config.yaml
model: "image VQ-VAE"
dataset: "microscope photos of single blood and bone marrow cells"
train_examples: 194171
image_size: 64
crop_scale_min: 1
horizontal_flip: true
bottleneck: "vq"
downsampling_factor: 8
encoder_arch: "vit"
encoder_norm: "layernorm"
encoder_norm_position: "pre"
encoder_activation: "geglu"
encoder_mlp_ratio: 2
encoder_head_dim: 32
encoder_fused_qkv: true
encoder_bias: "all"
encoder_qk_norm: false
encoder_parallel_block: false
encoder_inner_norm: false
encoder_drop_path: 0.15
encoder_patch_size: [8, 8]
encoder_conv_stem: false
encoder_layers: 8
encoder_width: 160
encoder_positions: "learned"
loss: "mse"
latent_channels: 8
decoder_norm: "groupnorm"
decoder_activation: "silu"
decoder_weight_standardization: false
decoder_widths: [32, 64, 64, 64]
decoder_blocks_per_level: 2
decoder_block: "plain"
decoder_attention: false
decoder_upsampling: "transposed_conv"
codebook_size: 256
init: "kaiming_normal"
residual_init: "none"
optimizer: "adamw"
lr: 0.0015
beta1: 0.9
beta2: 0.95
eps: 1e-08
grad_clip: 1.0
steps: 26200
batch_size: 128
epochs: 17.3
lr_schedule: "cosine"
final_lr_fraction: 0.01
warmup_steps: 1310
weight_decay: 0.05
Rows from block 7 of the encoder of a small image VQ-VAE, named by matrix and row number. Rows with one number belong to one neuron. Each number is 500 + 25 x the weight over its row's rms, rounded and kept within 0 to 999. All counts start at 0. Numbers have three digits each. After the name is the row's rms in percent of the matrix's.
After each neuron's rows are labels from the 100 images, of 14976, where the neuron reaches its largest size: "strongest on" is what is common among them. Only what is clearly more common there than usual is listed. The data: microscope photos of single blood and bone marrow cells. In brackets: how many of the 100.
# gate: MLP gate (encoder.blocks.7.mlp.gate.weight, 320x160), inputs 80-159
# fc1: MLP up (encoder.blocks.7.mlp.fc1.weight, 320x160), inputs 80-159
# fc2: MLP down (encoder.blocks.7.mlp.fc2.weight, 160x320, transposed), outputs 80-159

gate.3 083:506471503496488495513479502491494475520526467467506461512517543514482496507560505476495499494492508473445518498502532529461500454505461447450446503527514517495527523535480512429455493488457500508513462489508488511478479538527477527507508488
fc1.3 096:524495469493522484433486484494492523542478516474468512511513482492523463498491491512510485479479534496477513482482462498498492491492517512522488502506497465484513464494520480533476495472507499480515491469468532482495456433532520520537524483
fc2.3 089:501519495517519541520485510506469487510515444506460502459479524531503487516514489524520491473471473438518486523462517522554477481503485511458507486522501498510508514523504527487501528513502463516517513493540493563477561493510487508496463466
strongest on: smear: peripheral blood (39)

gate.285 078:518494510520483537472465508491508510476492481515504523532536499543505476488514481515548493504498542486489514515463452483473524498506440508432487466488500493499561473469515514504525480499505518516471453472493509517481536494517525519495484515
fc1.285 093:508467484474552456524526484564512498527497508495464502499471478489523545531459503468482494503487494482501472500519546506489492529497499475503501496532477432485499483458506461512481508480511528489542511513516458495495487490517502489556444494
fc2.285 085:451513507453521540532464532511510476486503460525475505483505559560535473502518529499513474487457487482434498516469505482494506458508496542477474477517501508548505502534477496509473508511478558494490530512496483523505547490512501511510454496
strongest on: smear: peripheral blood (38)

gate.243 105:539495450516564468530507486494485500519463535467521513483479469487530520497504505473494522510525462489497483484541499500503528486496497492508525492496486490457537461447523531508500478481527458517498516520451553477502506514481497477516501516
fc1.243 093:548543484486495492502525461503561526537499515490513500527489525519489523498457485535524498535510523535552540508515530488464510461519483439484513519496483513489540519518504486466478526508496486519536484535433496488490513546522557516520507511
fc2.243 084:484515503465525517486507516497490496512499484485536470559530509487532457486516511481497524454514473444475495494490508507454521494551509515486498499458503540507502491494477488535469495525477472446538557501497535524501488467498483513515477467
strongest on: smear: peripheral blood (44)

gate.212 115:482485499485545467534508520516504466475484442467488520458541512520500538519489484468506482507510480495496495528493551505501496445538494522480556508517514499519499534516482514484497487525544492509456503514517545540497500515474514474483508508
fc1.212 099:477526511534551518523466497498530497465556507520488459487491488500518475511515482487487491528507477487467523500479519456507488474525511494497517539494539465506515499507491533529498465520552492499529517541523483477439531516513479495528471501
fc2.212 131:491510508493467496455518479452508508510504490477551496536530468463517484477488504527531536497509505512500510489534505512491505519506499437502473525469465520486471492477488500536510489506449498449515506479495538475504475454499487501493501487
strongest on: cell type: artefact (25)

gate.40 110:528498502477534484479509454473506477529497500500478506529506507503496510509477463468505552512526452512468516491553498513519538519540484476490528511506550483457523482513473518505500446524470504448505499517495498503481446488501504459528512494
fc1.40 114:517463480547486514499521501515482488483510448470536516537530451489507520489511474534493527495517486498472517551530502508546480576504472503508481477553478512486493451473512476575507498495462497451509483491520484466504464470491492530464483519
fc2.40 141:478506525485501497465565504463504501475516495520525492556529468463522499493468517513509539496498492524490501475524483494507504489511512472491474498452473527490468506495484490559490499512452490467504494473503486485490483480513501509510517476
strongest on: cell type: segmented neutrophil (50)

gate.233 097:509462483522504488479497491461493520495562499521468502521481558504493498474516473537487511506515524517484537473501536500505497469489506451463494473519535505507510496495486517518525466535491522527559461519531522506528490513482506496513517491
fc1.233 089:492484516494526518511484455468496511502516504547474481466481587475483500517530533529505508489498485497482525462493477540532496441459519456488503544493490507514481564477522500483540496510508493509507560519514548495534523495509504472471473517
fc2.233 096:490504485489531471529496483498535536513485549525473494451449514504477502517491480476517476507529485532508536477484520490454532486479502561502465519509521458512497515523525500486509493518550469555514487506489485527517500553510502507510512490
strongest on: smear: peripheral blood (64)

gate.296 103:517512504499465464495486517490521500472465448526434502456509522508475485501511458515452475502487480491511563530505454527537466491490500531491514468508490509500500501496512514502527507523523496505458534527500520517471462465494494432453508507
fc1.296 097:487481494519521486520521516489558487498548503491433457519509516505511508554514486487504451527531502501493512505513522468492490494456497510514493512485449497520514493527496508478480510474505518495496544492470505473461503499493489519546504491
fc2.296 075:554488482559448452506484444517513511484495499455524532501447484511468515506521453478483476515506542481502527511522503499479509513491494490500563522512517487482526470476537498520495492512510500499510533490548499489478459509482487481494520559
strongest on: cell type: artefact (41)

gate.223 096:524512487489502536502487531514461432498486469492468499501511452498502493543460515509541518510500461480450487487468494465560538488507469476525493519510527459478548481491467503552439483474494513514507494544564521501502480486492513466483495512
fc1.223 096:475535551483477497481462504466523504505497481501532523523528508475460469492485500492454516470539487528509531541499538497466493507515511479515504500537519519522479537527457514532520503510492507504495515481488471465492514546523499475462557495
fc2.223 103:460538489458518542502504528485507502518510497453480466477521523487575476525507550506530486474497453493490474455490510502504518438509521493467483496486517506510496528529443482512477539514499492468478500500475483498499518463525492505516477468
strongest on: cell type: segmented neutrophil (45)

gate.66 111:520515470493444501495516509466473491455467533523484508484503507517477483546522490523480523532500500491500524480506487486533501522478475492447490477497495503464548426540475509543488540515479509467495537520470508519500485450491486549505527508
fc1.66 108:477524530488489496496465502509511497495518501467545517510480471511527454509529509479493460466510484453484465505512494523479531485483542492510512486519473530502480538479508490539508513501502507480510522453496484493467511495508530486507491427
fc2.66 114:493499479496488514473511481515552519513497515524480476503494493492504515507453511525561534533514500555498519473516473476529486477508462500508518511482524510510530536508501508477489549526509499530487438534505479461513483496484493497526486538
strongest on: cell type: segmented neutrophil (44)

gate.258 094:503560508473521488534518537523483495502539475488499513483499475442490505494465485517527479512514477501514479515506535505526504466472491515508516481500535475507531477532505516506495550517536505511522511490526468466491506473491476468521475490
fc1.258 096:510505507511525482502458488514584542494500524546511499476513491472430491503509497543531504497540459506503512530493469510535463519441507498548509531537548463495492486494505496490480499476508487487475519480493492502506492485500514490486531533
fc2.258 087:490533493471536513529494557504529507508463504528479479520521562542522495511486550501505465461464469496495475516482492518489502448524516504465511475497478451521497551514488492492486511515505544477525480525486486512499546510494522506521438462
strongest on: smear: peripheral blood (58)

gate.209 087:511524526469547484497532484479539500545494473488484499483525465482535474527463543505492532497502510511486509516471473448473475488530489441491491453488517494475510510525483509532501518528534501517509487521459502475514433513485492514531513481
fc1.209 098:493531507508493488523498508562523507484461508477483503495509503516463565521465451492478480476506502515497527540504494518523473534485514487513508496531518488533471479522488477518468491454509491496501543502534509527480512503527487475474461530
fc2.209 084:482542510472532511468512481473487505493523543504529477541508475482529469483504537522506508501480532507450479450501525476499496472519485527489490494441481536520503527542486519511453517532482547482523472524484508491505494458488506514555490489
strongest on: smear: peripheral blood (55)

gate.124 106:495498488482493468520458511467502511525549506512469479490508531484511501462489504530510464501478491492503521504484547482496528494533522470484587508523555493503559541494502491512538511502543465507517488528481500531497466494481505468495506494
fc1.124 088:488527530495506476501529544482492484520471490477518505483498518492524547516468493467498510478472543491493491513500468514495472504493494541533508501493468567531510473522470510545474504497465500534537504491536475469479528501502520557470556488
fc2.124 118:492514545501497515463545516467511490480516468488521477524528494477530467527487532501519540512491484495466471489500470499499485462531501479511511505491488534506505494514455490521476507540471524471473491497502493480504489465487473525537502494
strongest on: cell type: segmented neutrophil (50)

gate.187 100:507504492482508551454476478507511475447481507481460487481502449495516508434501499533491514540520499519491521496542506456554473515515481526473541484520516460473515497492493522469500503517506483507517499520474535487497426481482491468517488502
fc1.187 090:483510528525471495492459506500508480516524532474459475405494528500489487466507478547494512502525528486527485521487466487524495535480533499496479460515516537532485521534482498481468533515528485537513483518497489519538519509489507522494502491
fc2.187 100:479485479476533515507499515478528521521467550495478448497491510466497467501500501500525506511559488513490518450505496461490539509536485486525493519467523492524502505520464499557486542537504512489494479516489547514558498488509503490545485500
strongest on: cell type: lymphocyte (41)

gate.106 081:499523534486527511503556508522492478495498513520550488490493541512474531526533518531459517469499447519492475461491522471497507525496489526471511518455475513536514462511492553529533476511463502527497488504517515497502519519472503507516515460
fc1.106 087:507536503518489492499518463508486530512489511533458536498508483497471485494494494489539469518489490540507534494511493512495504489496478497502518521560566498489542519526532506489508505523547490531509476512489491476514492456499512501457504514
fc2.106 118:480521469474516496513481492537512512538455529456467495460468533497500481502497509521524439503520503519531532470480529512480547484489501525505496473528541469516522533530503473543504514520512538487552488519480539520498484524499534501523475506
strongest on: smear: peripheral blood (52)

gate.59 095:474526525443514475507495491524519500391511482506514485467509489479506510516505483505489500502515524511473539505528442530519530482473506538519499505533571526503490464472473498504484526494500526475491523470459492518495533488482467519510477522
fc1.59 100:483490503505550518504509493461502485547513436483498502519508493493502561500488513493542523508496524495510479476508505477526504446470515473504513481506537510500507495460524484539436469491508509509474459519430480447527535501473499504497527545
fc2.59 074:488514466492519553566496512526476488504498506497455480488459559549519473535523509515537480484503482474472463521463510473482487506520494487485522508526530498500506521522472483472460508477520486525510488478502500539498535491473500527488465477
strongest on: cell type: lymphocyte (40)

gate.48 090:486521504485454475509503498521497508490502471497541476496529482508515474588452483467512488558515420512517516495507471471491499478497497434538506528474515473478539518485530485515479486522526509508463490528543486499452485477486521489508455513
fc1.48 088:488545520494539479479495468491482540496555536544491496448519483506508513483457527546532507526490504494462506486491475485581512473504534506510485515489524494501516487534509479539493512483496511477548533469569484483495516453506540453485491539
fc2.48 072:543441506545509506447495537500516478493490465502519502533513475462481513509503501456485564499509520504463476454534511502493490482518466487529448519491481543494503506454498510521463522491476500498511503474484538490485496521474470496522502516
strongest on: cell type: segmented neutrophil (72); smear: peripheral blood (42)

gate.103 086:502486490516515460484528487512523529505478518456516517496492510496495508473493486500474440514514482501492497459500511473481512517484455525541494514481559493507496517546519513514496519481543454469497493503484528497552472491496494537480530511
fc1.103 110:469502511493496495496522497468482491465515487511456508511487444451475495488511547456502509482496493496505505447499529499467526506485520488476509546427536556464492486481508492478493467448466522550462521486510504533494484493476494464528482520
fc2.103 142:489498467493458509501475506525479504469501443506509521509491515538521501516475498529547506493439549487505470534493478501522484501496510442504526462548469482490509499490490519492490479497500571508464470479528432474461517484513508486502457511
strongest on: smear: peripheral blood (55); cell type: segmented neutrophil (40)