config.toml
encoder_mlp_ratio = 2
encoder_head_dim = 32
encoder_parallel_block = false
init = "kaiming_normal"
beta2 = 0.95
Rows from block 5 of the decoder of a small image VQ-VAE, named by matrix and row number. Each number is 50 + 10 x the weight over its row's rms, rounded and kept within 0 to 99. All counts start at 0.
After each channel's rows are labels from the 100 images, of 14976, where the channel reaches its highest value: "strongest on" is what is common among them; "patch colour" is the nearest of a few named colours to the mean colour under the peak. Only what is clearly more common there than usual is listed. The data: microscope photos of single blood and bone marrow cells.
# conv: 3x3 conv (decoder.decb.1.1.conv.weight, 64x64x3x3, each kernel summed), inputs 0-63

conv.29:53 52 48 55 66 61 64 62 24 46 39 56 34 58 52 45 54 53 50 47 52 40 52 66 57 51 41 40 42 19 37 33 36 47 56 42 42 51 43 26 50 46 50 53 53 46 47 47 32 52 27 49 47 33 44 50 49 57 50 57 52 50 52 51
strongest on: smear: peripheral blood; cell type: segmented neutrophil
patch colour: pink

conv.43:46 65 54 67 62 37 48 53 30 49 53 50 53 22 18 48 53 63 49 55 58 41 57 57 52 50 43 52 52 54 62 51 49 51 55 27 49 59 53 67 43 58 40 39 58 71 52 54 48 56 46 58 52 50 53 56 64 40 38 46 52 45 62 54
strongest on: cell type: erythroblast; smear: peripheral blood
patch colour: black

conv.12:60 60 47 63 65 43 47 59 45 66 45 39 53 54 53 60 44 21 49 44 36 43 31 44 32 33 48 18 41 40 33 28 59 50 46 55 36 48 47 50 55 44 48 55 52 59 56 57 46 52 50 56 48 43 53 43 56 49 57 49 52 51 45 55
strongest on: cell type: segmented neutrophil
patch colour: black; blue

conv.32:51 36 63 48 56 53 58 61 03 56 46 55 43 45 53 56 46 52 38 45 56 44 58 55 50 54 40 56 42 37 47 43 43 47 49 52 49 39 48 29 53 39 70 49 47 35 62 45 64 41 32 55 56 32 47 54 55 50 53 52 51 51 51 53
strongest on: smear: peripheral blood; cell type: segmented neutrophil
patch colour: white

conv.46:33 53 44 50 44 50 29 41 58 56 55 52 53 46 45 52 59 43 64 36 51 55 54 39 52 55 63 71 55 62 39 45 30 27 68 54 42 50 74 66 49 62 55 48 52 47 58 55 58 45 67 49 50 56 51 50 38 62 65 61 56 50 38 44
strongest on: cell type: artefact
patch colour: white

conv.11:48 48 35 53 39 63 31 42 52 51 52 53 52 40 64 37 57 33 47 47 58 48 23 59 45 35 55 46 42 44 53 49 53 73 51 41 26 49 37 50 36 31 52 56 50 62 39 45 53 51 44 47 46 50 45 57 45 38 70 41 41 42 54 41
strongest on: cell type: segmented neutrophil
patch colour: blue; black

conv.41:38 37 41 38 37 57 47 39 65 42 52 55 55 76 68 50 51 41 37 30 45 53 49 51 30 60 45 60 43 47 56 51 43 49 72 59 61 50 61 49 48 52 43 57 58 38 54 42 53 36 63 47 63 56 42 54 51 55 39 56 53 49 51 26
strongest on: smear: peripheral blood; cell type: monocyte
patch colour: white

conv.35:33 55 49 58 47 53 50 49 55 48 38 50 45 46 47 47 57 29 40 73 51 42 41 47 48 45 63 55 33 40 53 33 37 40 44 44 48 59 40 45 54 46 50 37 68 64 49 57 46 55 67 29 46 52 52 54 52 25 50 28 49 46 32 49
strongest on: smear: peripheral blood; cell type: segmented neutrophil
patch colour: pink

conv.15:50 38 47 62 52 65 63 60 33 54 55 54 53 60 53 47 54 50 71 51 51 54 57 51 60 44 51 46 39 70 73 47 44 52 40 50 36 57 33 42 58 48 34 61 57 43 33 42 33 54 53 52 50 43 56 51 63 60 75 61 51 47 48 67
strongest on: cell type: artefact
patch colour: white

conv.14:65 44 45 56 59 52 50 57 67 48 51 49 46 60 53 70 71 54 51 73 39 47 51 56 58 57 55 33 49 42 49 57 58 71 43 38 50 35 45 59 39 41 47 57 47 32 54 39 28 45 46 47 53 57 40 52 60 47 48 45 48 53 22 51
strongest on: cell type: artefact
patch colour: purple

conv.62:61 46 43 51 44 45 56 50 49 41 51 47 50 40 60 44 71 59 42 64 48 37 50 49 62 50 52 41 32 44 74 62 37 58 45 10 53 49 49 54 41 42 35 56 34 48 46 30 55 48 48 49 47 45 36 56 65 48 50 54 53 54 53 54
strongest on: smear: peripheral blood; cell type: eosinophil
patch colour: white

conv.5:36 52 46 64 44 42 48 39 34 37 42 50 51 53 50 57 59 37 43 42 53 49 43 55 56 39 28 42 40 38 40 26 38 47 58 38 43 48 44 51 35 44 48 53 53 44 75 47 37 49 66 45 42 30 60 60 62 52 41 57 47 35 55 62
strongest on: smear: peripheral blood; cell type: segmented neutrophil
patch colour: pink

conv.42:50 50 42 38 26 33 54 36 49 63 49 43 46 42 51 54 58 42 48 42 64 50 43 45 30 41 73 57 50 55 41 44 48 30 43 50 48 60 48 48 51 44 40 38 48 48 48 39 51 44 57 17 42 44 37 49 38 44 36 44 43 48 48 37
strongest on: smear: peripheral blood; cell type: segmented neutrophil
patch colour: pink

conv.58:52 50 47 51 41 55 48 55 84 41 54 56 57 48 66 60 75 56 43 45 45 45 63 46 37 62 47 58 47 49 31 53 51 50 66 39 59 37 57 44 38 48 65 37 44 38 38 55 40 56 53 45 53 58 57 62 36 38 58 45 56 46 34 47
strongest on: cell type: promyelocyte
patch colour: purple; blue

conv.50:55 45 46 44 48 60 57 49 34 47 49 38 50 40 44 31 62 33 60 45 53 45 46 57 42 38 11 37 44 37 50 31 48 42 51 51 44 57 53 42 53 30 72 67 48 52 47 46 50 34 54 48 47 46 45 45 57 41 48 42 41 44 51 53
strongest on: smear: peripheral blood
patch colour: white; black

conv.37:53 53 51 29 47 27 38 30 40 39 55 50 56 30 55 30 37 55 46 55 56 50 42 61 43 52 48 63 47 51 50 46 52 40 43 56 68 37 54 48 47 55 59 46 28 66 52 58 72 52 62 52 45 48 65 46 36 50 54 45 51 52 68 46
strongest on: cell type: erythroblast
patch colour: black

conv.34:40 60 53 40 29 47 40 38 48 41 40 56 48 45 41 37 59 53 45 26 43 48 53 62 44 40 58 48 54 49 56 47 38 30 62 62 82 43 65 44 55 53 43 49 59 52 43 58 51 56 57 54 39 28 58 48 43 58 52 60 35 46 49 59
strongest on: cell type: artefact
patch colour: white

conv.3:49 50 59 43 39 42 41 54 48 37 59 53 59 48 54 28 50 35 41 46 58 50 61 55 55 56 16 55 42 41 47 46 58 39 58 45 47 33 43 50 52 38 41 70 56 56 62 33 64 49 46 35 54 56 70 39 49 51 66 52 37 50 51 53
strongest on: cell type: plasma cell
patch colour: blue

conv.61:48 48 47 54 62 54 71 40 46 61 54 51 43 59 51 26 53 46 46 46 53 52 36 51 56 45 49 41 51 54 49 48 42 31 40 40 27 66 46 21 45 40 41 40 42 38 31 31 45 48 49 44 52 50 36 68 40 45 43 48 49 55 43 54
strongest on: smear: peripheral blood; cell type: lymphocyte
patch colour: purple

conv.63:45 56 49 56 54 48 57 55 31 40 45 50 08 40 64 49 42 50 49 51 55 54 54 51 46 38 49 48 51 39 51 46 39 40 44 34 47 46 62 37 55 44 58 54 50 52 48 45 35 54 46 28 54 16 43 52 50 37 54 44 48 49 55 45
strongest on: smear: peripheral blood
patch colour: grey

conv.40:43 56 52 50 30 46 40 35 45 52 46 54 57 41 54 40 58 41 61 32 66 52 49 45 59 57 51 48 38 56 57 49 53 50 76 50 46 56 77 47 45 46 59 44 55 55 49 53 39 42 39 47 44 39 49 13 41 36 55 50 40 47 57 51
strongest on: cell type: artefact
patch colour: white

conv.27:47 62 29 37 50 54 37 46 59 67 45 50 49 40 47 39 64 57 50 43 61 55 59 44 53 59 57 38 40 56 58 58 52 68 42 42 69 54 43 38 30 35 32 54 61 46 52 54 42 25 51 40 40 40 48 59 52 34 50 40 52 46 53 49
strongest on: cell type: segmented neutrophil
patch colour: blue