Weights of a small image VQ-VAE.
Model: 2.4M parameters, 64-pixel images, encoder norm layernorm, encoder activation geglu, encoder patch size [8, 8], encoder layers 8, decoder norm groupnorm, decoder activation silu, decoder widths [32, 64, 64, 64].
Training: adamw at rate 0.0015, 26200 steps, batches of 128.
Rows from block 6 of the encoder of a small image VQ-VAE, named by matrix and row number. Rows with one number belong to one neuron. Each number is 500 + 25 x the weight over its row's rms, rounded and kept within 0 to 999. All counts start at 0. Numbers have three digits each. After the name is the row's rms in percent of the matrix's.
After each neuron's rows are labels from the 100 images, of 14976, where the neuron reaches its largest size: "responds to" is what is common among them; "place" is the part of the image that holds the peak. Only what is clearly more common there than usual is listed. The data: microscope photos of single blood and bone marrow cells.
# gate: MLP gate (encoder.blocks.6.mlp.gate.weight, 320x160), inputs 0-79
# fc1: MLP up (encoder.blocks.6.mlp.fc1.weight, 320x160), inputs 0-79
# fc2: MLP down (encoder.blocks.6.mlp.fc2.weight, 160x320, transposed), outputs 0-79

gate.40 084:503474505468507486444551514503543481483477518434489516481486506468472527480498471471487545529498545468462497517490527532534523490535530482485478506501455496515537471481523535498529543509519525464509487510520504462519485468487540466499535515
fc1.40 097:464511463486480519544495559471491525511464539502506525494459531523498571491504486533513455415526514477504480512473499464488508489501537497491483513500506493470527479507551442475488517469497501478542551488525490520503514531489507483460511492
fc2.40 080:509520510509513479474502490468504495502516548461479517498473483517518486513528506482492506487473519516491518577501491509541483497490513548488499545506438485492532504531545479477452557507491470478505518489517514458485509474502511497582489488
responds to: smear: peripheral blood
place: bottom left

gate.55 071:516459529465480502505516487523502516463508578482506535529560504518501507503510438535540503525485511526522549508485531490516503520481497495496462452490462476493512501512469520465480501496480453478467505539521552502527499453524514485480510522
fc1.55 076:522483538513509514495506525496503462480488488480530500517467462522476545517485534460527509474485476498494532517516500486502542487509497474514491512479454511482539479489523479481527516465478506465470542505516525508502561500489471498481539492
fc2.55 069:506450489522514569490509491501502489495495499480475466487485450530507508511535514517490507539457513469514538489518502486505491519521528499484489472485498478502507511524535506492494505547537504505490492491517530517505507510501490484539480510
responds to: cell type: erythroblast
place: centre

gate.205 100:502497444513445483480549506518527502541478479484477530497519505514490468479439479450506508474527480480528557511505498477509474489496489510555516490465514493489497463456524510496486536475458532535508483463484519475460488510524490510512529498
fc1.205 106:508469504450487508515477474494489471545510491510518489514490501505481458494528520475510532516516505498514448501472501526468506452501512544431498527537494507512517513520489499523533514469475482495483501471492470457511493548494541530470459478
fc2.205 099:498500511460518512507566475537487495502500510510461513491486496489491505495495526495484522506509480521541526442493494475518464491503523496547481483525475509478484477458521517499482475494488512487530468498507486484464529512504486488512469507
responds to: cell type: segmented neutrophil; smear: peripheral blood
place: centre

gate.75 088:486556482490506432565486499527492527508504491534490491512531513509520498449453497499500525460534513478582497509497490501450492490519488518526489524503523471488476505494522489481535486486542458485492512491471500513494520542505492506471502480
fc1.75 090:444498508471524502474443552489516533458528525503519488527482472492466528541505487510522503500514509481458489496467540494464491516540501466511486487479499542478507491491516552472557493492472499514490513508534526488489565503476458472477451470
fc2.75 093:536513510502488497495547513502519490483476531498517524507498487461578474503537478530450504502480536494482558552512492495517485489503492527484497501475493472495498512521434451500474535556505541517491482503472499500486476475535519506522525525
responds to: cell type: lymphocyte
place: centre

gate.116 074:509474536490535505494483493483503506493537517469467518506505512497526478503506518469503515480527513491466521514492521470492536497539455488520544522510485549478466505471508497507509500460543507509512458460526508514485530488482465473504501500
fc1.116 081:476494522499492473526475510497455507469515509490473468491484523474520495525491477543519526437470504529519493468500520481489488513509526523527501465456466530483478490484519500444573515468502511500483518546603483514492513490457480507478497517
fc2.116 062:499512452511501484475460496512516403505496509504552518525502507499516513511516443499493473520499547542462486512483500543512510518469498503476475498507555499501502522505458480561484518491538505497510444484488489496490473510508530479526482524
responds to: cell type: artefact
place: bottom centre

gate.84 095:455504470501537482530518486483490473463495514459457520520483523483469481503448508519468505516510522501456500462445479512494517478522465515491493558487466495500513470471480502491537539460509499493505538480498466486509516507470538474499503491
fc1.84 101:494570500530471512553489463487492495472489477544507504520496502483522479502469495491509454475519461458509513480477526488519520521479478547526510531512538519474496520522501504494475499532508482492512521462461508548491485481502512478492499501
fc2.84 096:487449502478500497504526475500514501526509484497471442512477509512510468505458526484486487554513451513514473487511497444497452546489528461530480496466503503500543449504483555499494467524495488481476480503520499490519532501510481497463481481
responds to: cell type: artefact
place: centre

gate.2 093:484502542486458510483519484539469515543553523488503496506511534481521510455486460487504487482480511539498472520530506487472504521504533505483506484470514486504485488489500502544494522527512492496555549517461524524515499520463535549468484500
fc1.2 090:544519527505464516494508513492473516506533486555518540526496488472520550515515491466519472459493516547513530523527534552490512491489484509497563500520496487519509545491469495511506516507541489532498480477494456534492462491490489491508490509
fc2.2 082:499484500515557481497476487483463514459541499529531492479538485459474471483476508533526534504509530506477496472511549512486504529508474534456515521505557511466537501549507530474506407482488486510470503496467514474497485453469516465493524522
responds to: cell type: erythroblast
place: centre

gate.123 103:509512496477481504499549492543508471480538505478457513481494471484497517512501501478468491535513464543512509496455486492505501525535539473469472462507500510503518470488482493513520525475423475504506503478493484489518470503478512476519483499
fc1.123 098:487457506516493460516511527472514451453489512519474518499537501549505423476494519468474521481514515488536511514496511478457503488488464497515524530464494517503476515484467499525478501561512518498516449475540481485521488525504514499506498506
fc2.123 101:516484484467527480511457526497529495498520507478530500512532518489465455506503500459500528487527518515514487535498503515489527488506486452441497490466521514497466499459456500503550518540503509495488494544478543522544485505498510517476512489
responds to: smear: peripheral blood
place: bottom right

gate.7 104:470454497476521545516552478498520513488518526418477460500501525505511493491478512508496485494507531518475490481475460467495491487501510474544486503449506486466482493461511504474467487492480509506519490493525472532514547515514475554518493540
fc1.7 105:450457489507529486539489498469527496472503514475484491528487526520510523506489528517497484519531461479526502488512487458480488513518490479583486531476483517454478497492535477500514487507538534455481452503523504491510523490491476503527474466
fc2.7 095:523498490451508481495541521519470496507529472534540469472515506462481463488527510480490532485486506544492517498510505522527498470516481547443531495547516494568553517519462463508564522522433472528470519497495479517517492507499512489513507551
responds to: smear: peripheral blood
place: middle right

gate.94 094:533489505515563520504536483538504521487507444506524449501535509452493514493469499519519531482485445567500471505517515524468532506500482474489482513482510507480468490503490503502470504476527554501543480509462543522506483524519510506472495476
fc1.94 106:475484503489480477559461515521487503522474510484512474539535512489520514519513489497517522515507492503540535470508519497464514518514492534504495542490489518510495473462502451472479494458536487473515545532481501526493491514478525432488512506
fc2.94 093:494515531494548492499446521507523494518503442493522517518509511471527449507523501482507523498496497516539488515509504544540517478478454505481490516494554495555465520501505501542511477475529482529508526482457463538517491518497547512538502547
responds to: cell type: erythroblast
place: centre

gate.135 087:504471473488511511504523488528488524536503541453478502533446487529509508495511513488435548510492504525501528526536518541485525474491483529477503526522487514478530493493435503482507497512506549512510508552498506459471490515504537501501495500
fc1.135 096:541478494474472482495510482528484506512501542500465472551519508527463551486491495514532509492488502503468512487497504499480470466482523529504517478488472499486495515507476456504488523502482497503485501477507440531508509565515495545450503489
fc2.135 090:464510515541479510494464512458531504478475505494525518453461511540464491490491493496508459514507537477512470492523482499496498505485522527480489523445515500485495473522440518480512497493436485500499468519505526467521501489508499516445476479
responds to: cell type: lymphocyte
place: top right

gate.191 089:478512543473510544526510517517503517464502486492517548475437516490460493495509518494482507473458484503526494465526498506473527510504435489530492533494479500440491488526528460523502506468502534507509500503518492530526506496505499538495437512
fc1.191 089:492533490551511483520515482511483508514477509511479466485531460472488456469492507519546490512496495509503478464482554491474532527505530488511530504513492502511483506513501442533583526491445472492472467567549450500532502510478493497457531509
fc2.191 090:529514482473468494499510497496511488510495498518485515479473511535592499507503520446522487485514514527471552513487506502541502492485492538461509470492511475512490525515505529481487510483502505507497495450503495467514495496483486460487493502
responds to: cell type: segmented neutrophil; smear: peripheral blood
place: middle left; centre